config = dict(
    dataset='single notes of musical instruments (NSynth)',
    train_examples=184686,
    targets=['pitch class'],
    embedding_dim=128,
    inner_norm=False,
    subsampling=1,
    width=128,
    am_softmax_margin=0.2,
    optimizer='soap',
    shampoo_beta=0.95,
    precondition_frequency=20,
    max_precond_dim=1024,
    one_sided=False,
    max_steps=2800,
    adamw_weight_decay_other_params=0,
)
Rows from block 8 of a small audio embedding model, named by matrix and row number. Rows with one number belong to one neuron. Each number is 500 + 50 x the weight over its row's rms, rounded and kept within 0 to 999. All counts start at 0. Numbers have three digits each.
After each neuron's rows are labels from the 100 clips, of 14976, where the neuron reaches its highest value: "loudest" is the band of the loudest frequency at the time of the peak. Only what is clearly more common there than usual is listed. The data: single notes of musical instruments (NSynth). In brackets: how many of the 100.
# fc1: first MLP up (model.blocks.8.ff1.fc1.weight, 768x128), inputs 0-127
# fc2: first MLP down (model.blocks.8.ff1.fc2.weight, 128x768, transposed), outputs 0-127

fc1.382:436469475530465513527466554411518494556453478582560570481417438506483465409528524407498556520429404535471437523502550530367499551536598431580440597506526459413530527499423573462533492561421475523513432484504422511460478506517519439428560454485374467465514478511463462457503547475485472522437506506432529420522486419552532474441449505517573468530528597506537516515456504412422484470482
fc2.382:561480578484472535450553481560474556480485539439436492467449505519521449587476495530592414541571498465569520456598498478522589420542422531484505500482501604556499461471518428532504534504529475403530531626476536490500472368461517536546550548471506528480407426514457576491583423493519487501526479543524501501453464556452546503566431563420553452469532431403473498473554440542590529414463
loudest: 2000 to 4000 Hz (33)

fc1.700:572499532620401491486602516469511613497563567489525594477507534436557439531474551572564545527558498569467559488557500538481503528629493564522516527543529481503484495540424475520482571483489590502478542466520487497519443503553486559397484406525507512510544428466434572515518574483493539498572470554516512617495577465541619455518481532486414515422480511510484488431561578504567572531530
fc2.700:500464513465618498582558516611451540456478441465541418567581539557531576518539463402416601548475532522477501508492585440480492492457573514445520485486503445591429529534459476437566500504525450483480490542517492499462471421524495497491582581472529568501477523476525369486454463539480461516477523473495489427563432459486398507416599525464556545550500546534475518621410480536492482471576
loudest: 2000 to 4000 Hz (45)

fc1.138:493578519487548526405519488463595449458565419478548569416478463545583447586446522472449396612518572581500454558505533454500456528491491453547568547430496479443552506404504504525550554510501497483495504465531502425443466510542498512473509500541585440516463473480441455467468508424533402505499503499574411463537549610523537534470557527471485463451451474439509546449441489546460626575406
fc2.138:441508494482427553599556493497486489447404564490428424572529471445454569460398412522565584449543444457587587487467494554489565547516494519387492487540544640523501500572488497535485489492517488591496426533498442554501493450430535494484578525450454508485407503532540579533485515562467543545567440500508491449450445449486440536485469549517487471425551456565473479569570548450534452527579
loudest: 1000 to 2000 Hz (38); 500 to 1000 Hz (32)

fc1.481:443392494506525525511523401456548474526330414567537506533537478467568463464539540567502471531531520569464487454494491484535566462529569431511488413533489531581600521444535478451504504474583424504478489481484519514513478573457470429475568497540479460611525442457550469476493410453537474494564423524406502534460484554338481561587455504450474455442540443505489477502476526458566548532522
fc2.481:514554484541350468403526522542451493480602532432454354422462511506535490430553474419459484449448461392413541421493479541478504517510448507437468534476473480473415494542511541542461532529468591473480556464495419406451528440505503460473485533472515520417506569499503479573426513518427481469442567413550450473459502473557529494411512542508548596581485577486512488536490439516450461453477
loudest: 250 to 500 Hz (38)

fc1.630:449565503439528514514580515465506407503428529567433558440467452424572497543547519568600513472456592469395452500441499486348420508540469523447525514552514471530537435493452571534453528463492452471476450473559427481520547500501513488546471467564525509464492518510531508515538422518440519519547531558440468455534486501518425471441444597495458406508392459491437595486545436451500644475492
fc2.630:514469484540516459459481470537485564492510461448441451489461499561478496496484514412470507493509343510478488482621523478532579525487506466498439519448604562437509506544470500443535450453457517506501442526440504520417450500538511490455615493456475405433509442486469553457404442464558455420440511495573482472491480552466574508597500462500531483439577541456602458471476584456417355509405
loudest: 250 to 500 Hz (49)

fc1.206:605570463372484480477580470470578551607458480448473520480473484525416471494602559454461584536433602548486535516501528514550493414602468447470521543444400449505560538527473543555533541453528464495482525545487460471552497471550556547529461503492517514476531551523426496520434461490463483599445491486518537414475546433511592413518487501475547391426431532536526527466408487526540529481585
fc2.206:468543491612489533535442537460402389453547511570473521471592484470622536556370418493536429492581414489499521524538434469445495536518473510488407404479507568461465495509578455518471506504510434447489556482496578468446468493467476523394464551514478494504406504498560587485508561496508537471604493491566476586589487508524452524480420558485509580473508422484481471534540551442483491444455
loudest: 500 to 1000 Hz (53)

fc1.30:475496502497428501463437551574522552660516539531398520459513558466543465572515491524611452479515509506467555529484453534596429473551497486475438532477533562517554507543494579518571517499491415516576497453450595433519518473493475565519552513485560458476457529609481451568431481526444528522573545596613437443485473530571495515562542516486391589549538529471505439535507480480549533463585
fc2.30:499416469501571509541518545395589433476495482432517476493536422471517555431500492480464543534542468425559449530515599500530482431443517526544489485439445515583461439496440534516547498445488507423446462560511550574396471489515525421471527435588510434543462521533562509521613498527517410462462486441474558579477436431437443492372482495543571453431389527533503423450527511564492475453494
loudest: 500 to 1000 Hz (48)

fc1.55:438494499522420533541556488483434555654619444533357480487566546445473628487476542434477464483427521566570511522479538470559464437405475471502502499518412568468542541533506525469521573533500458512530464460491389544465403473468490568485459515603537476589545481525418516471501400463473469498448495497547581571476471466499462489510443445487521490471505544564529576512473530529449458517493
fc2.55:422561504534478383504411467522500479482424496430499539448396444527469460535478470428395445466491377434525473433534429420503605456446508428486467473399438477483438470469447478521451460437545572525464499545510575537420510524481505483468521475452503512517580468420556472467457484502513643447507510511481461535508522549508457517496559399403474487442507487406508413552508541507479488461459
loudest: 2000 to 4000 Hz (28)

fc1.245:530531452494570614502475561634536472545603516464542507423583514441483396488532504445542479422553456530489478561524546501515539517502551553498512609478537475520458461528502561527480494479449453471535498512480482594445575455490559529446487638478499499514534516536442427480454529527534418542502443574419520525565557652519479503526508491450502562514556586486464477373440517546499464553479
fc2.245:462473470524523425499560464420569518482425463567472430478487488552426631519486528518429530473467500500480606535484505515432472502542453438410492492460550601535579458492456474470526452505567525448466514535544572412475457551531477456491569333477526517507513490479586541554493565455482535473484512456580520501482471394445462549416494492550409487456552511625561488601535467484481538515470
loudest: 500 to 1000 Hz (42); 1000 to 2000 Hz (33)

fc1.422:456544517553483592544446411419405529436505407446509489579487428504530554443443548535575412504419567511461541443573451425487548457478537452521401478475484541568506548452520500536497547500481434477446498514538488506513524518529470447511545436429460463598463480513445548537557598504545530540547495511523490460564523492439461501520513455511511584406497641545461521374436576498518466545546
fc2.422:464578533541572477477567559556522501549551550443484549426442526487430470565548380430439532427468470465548420517446438496524500552471471450536578468531548424430474482561443530488481503574412437509485570501484479449481504448478577514416505603529532478439445556540515440390538421516501576464431474461526483451419525507508454523510598554514449508475378493504480528585583499485484553463506
loudest: 250 to 500 Hz (37)

fc1.430:526595391506533411483521461575548486506444466439539570526502473538481495564598530497542488541515439597480563489583540476535420480602474407533532494470491500482428468473511526489605461477490424483457576471497487525489544452414445545442428420610404464544580571544527449576466444483623520533471496393535498427514488458457516515542445503501519446475537543465489492480427472449471492514539
fc2.430:519511527430440537491510566415496532410492400536527485541487512518559562459362511435505513491487569502470410544484500564523546446429429585514423502487480566499481586583545417535433527552504553517538462555486444473477471483492554555502535516423461473472464470540410438400564493510424470445453467526554425524533540545540366490408494512534494553453527448557512539551523473578489554429433
loudest: 1000 to 2000 Hz (47)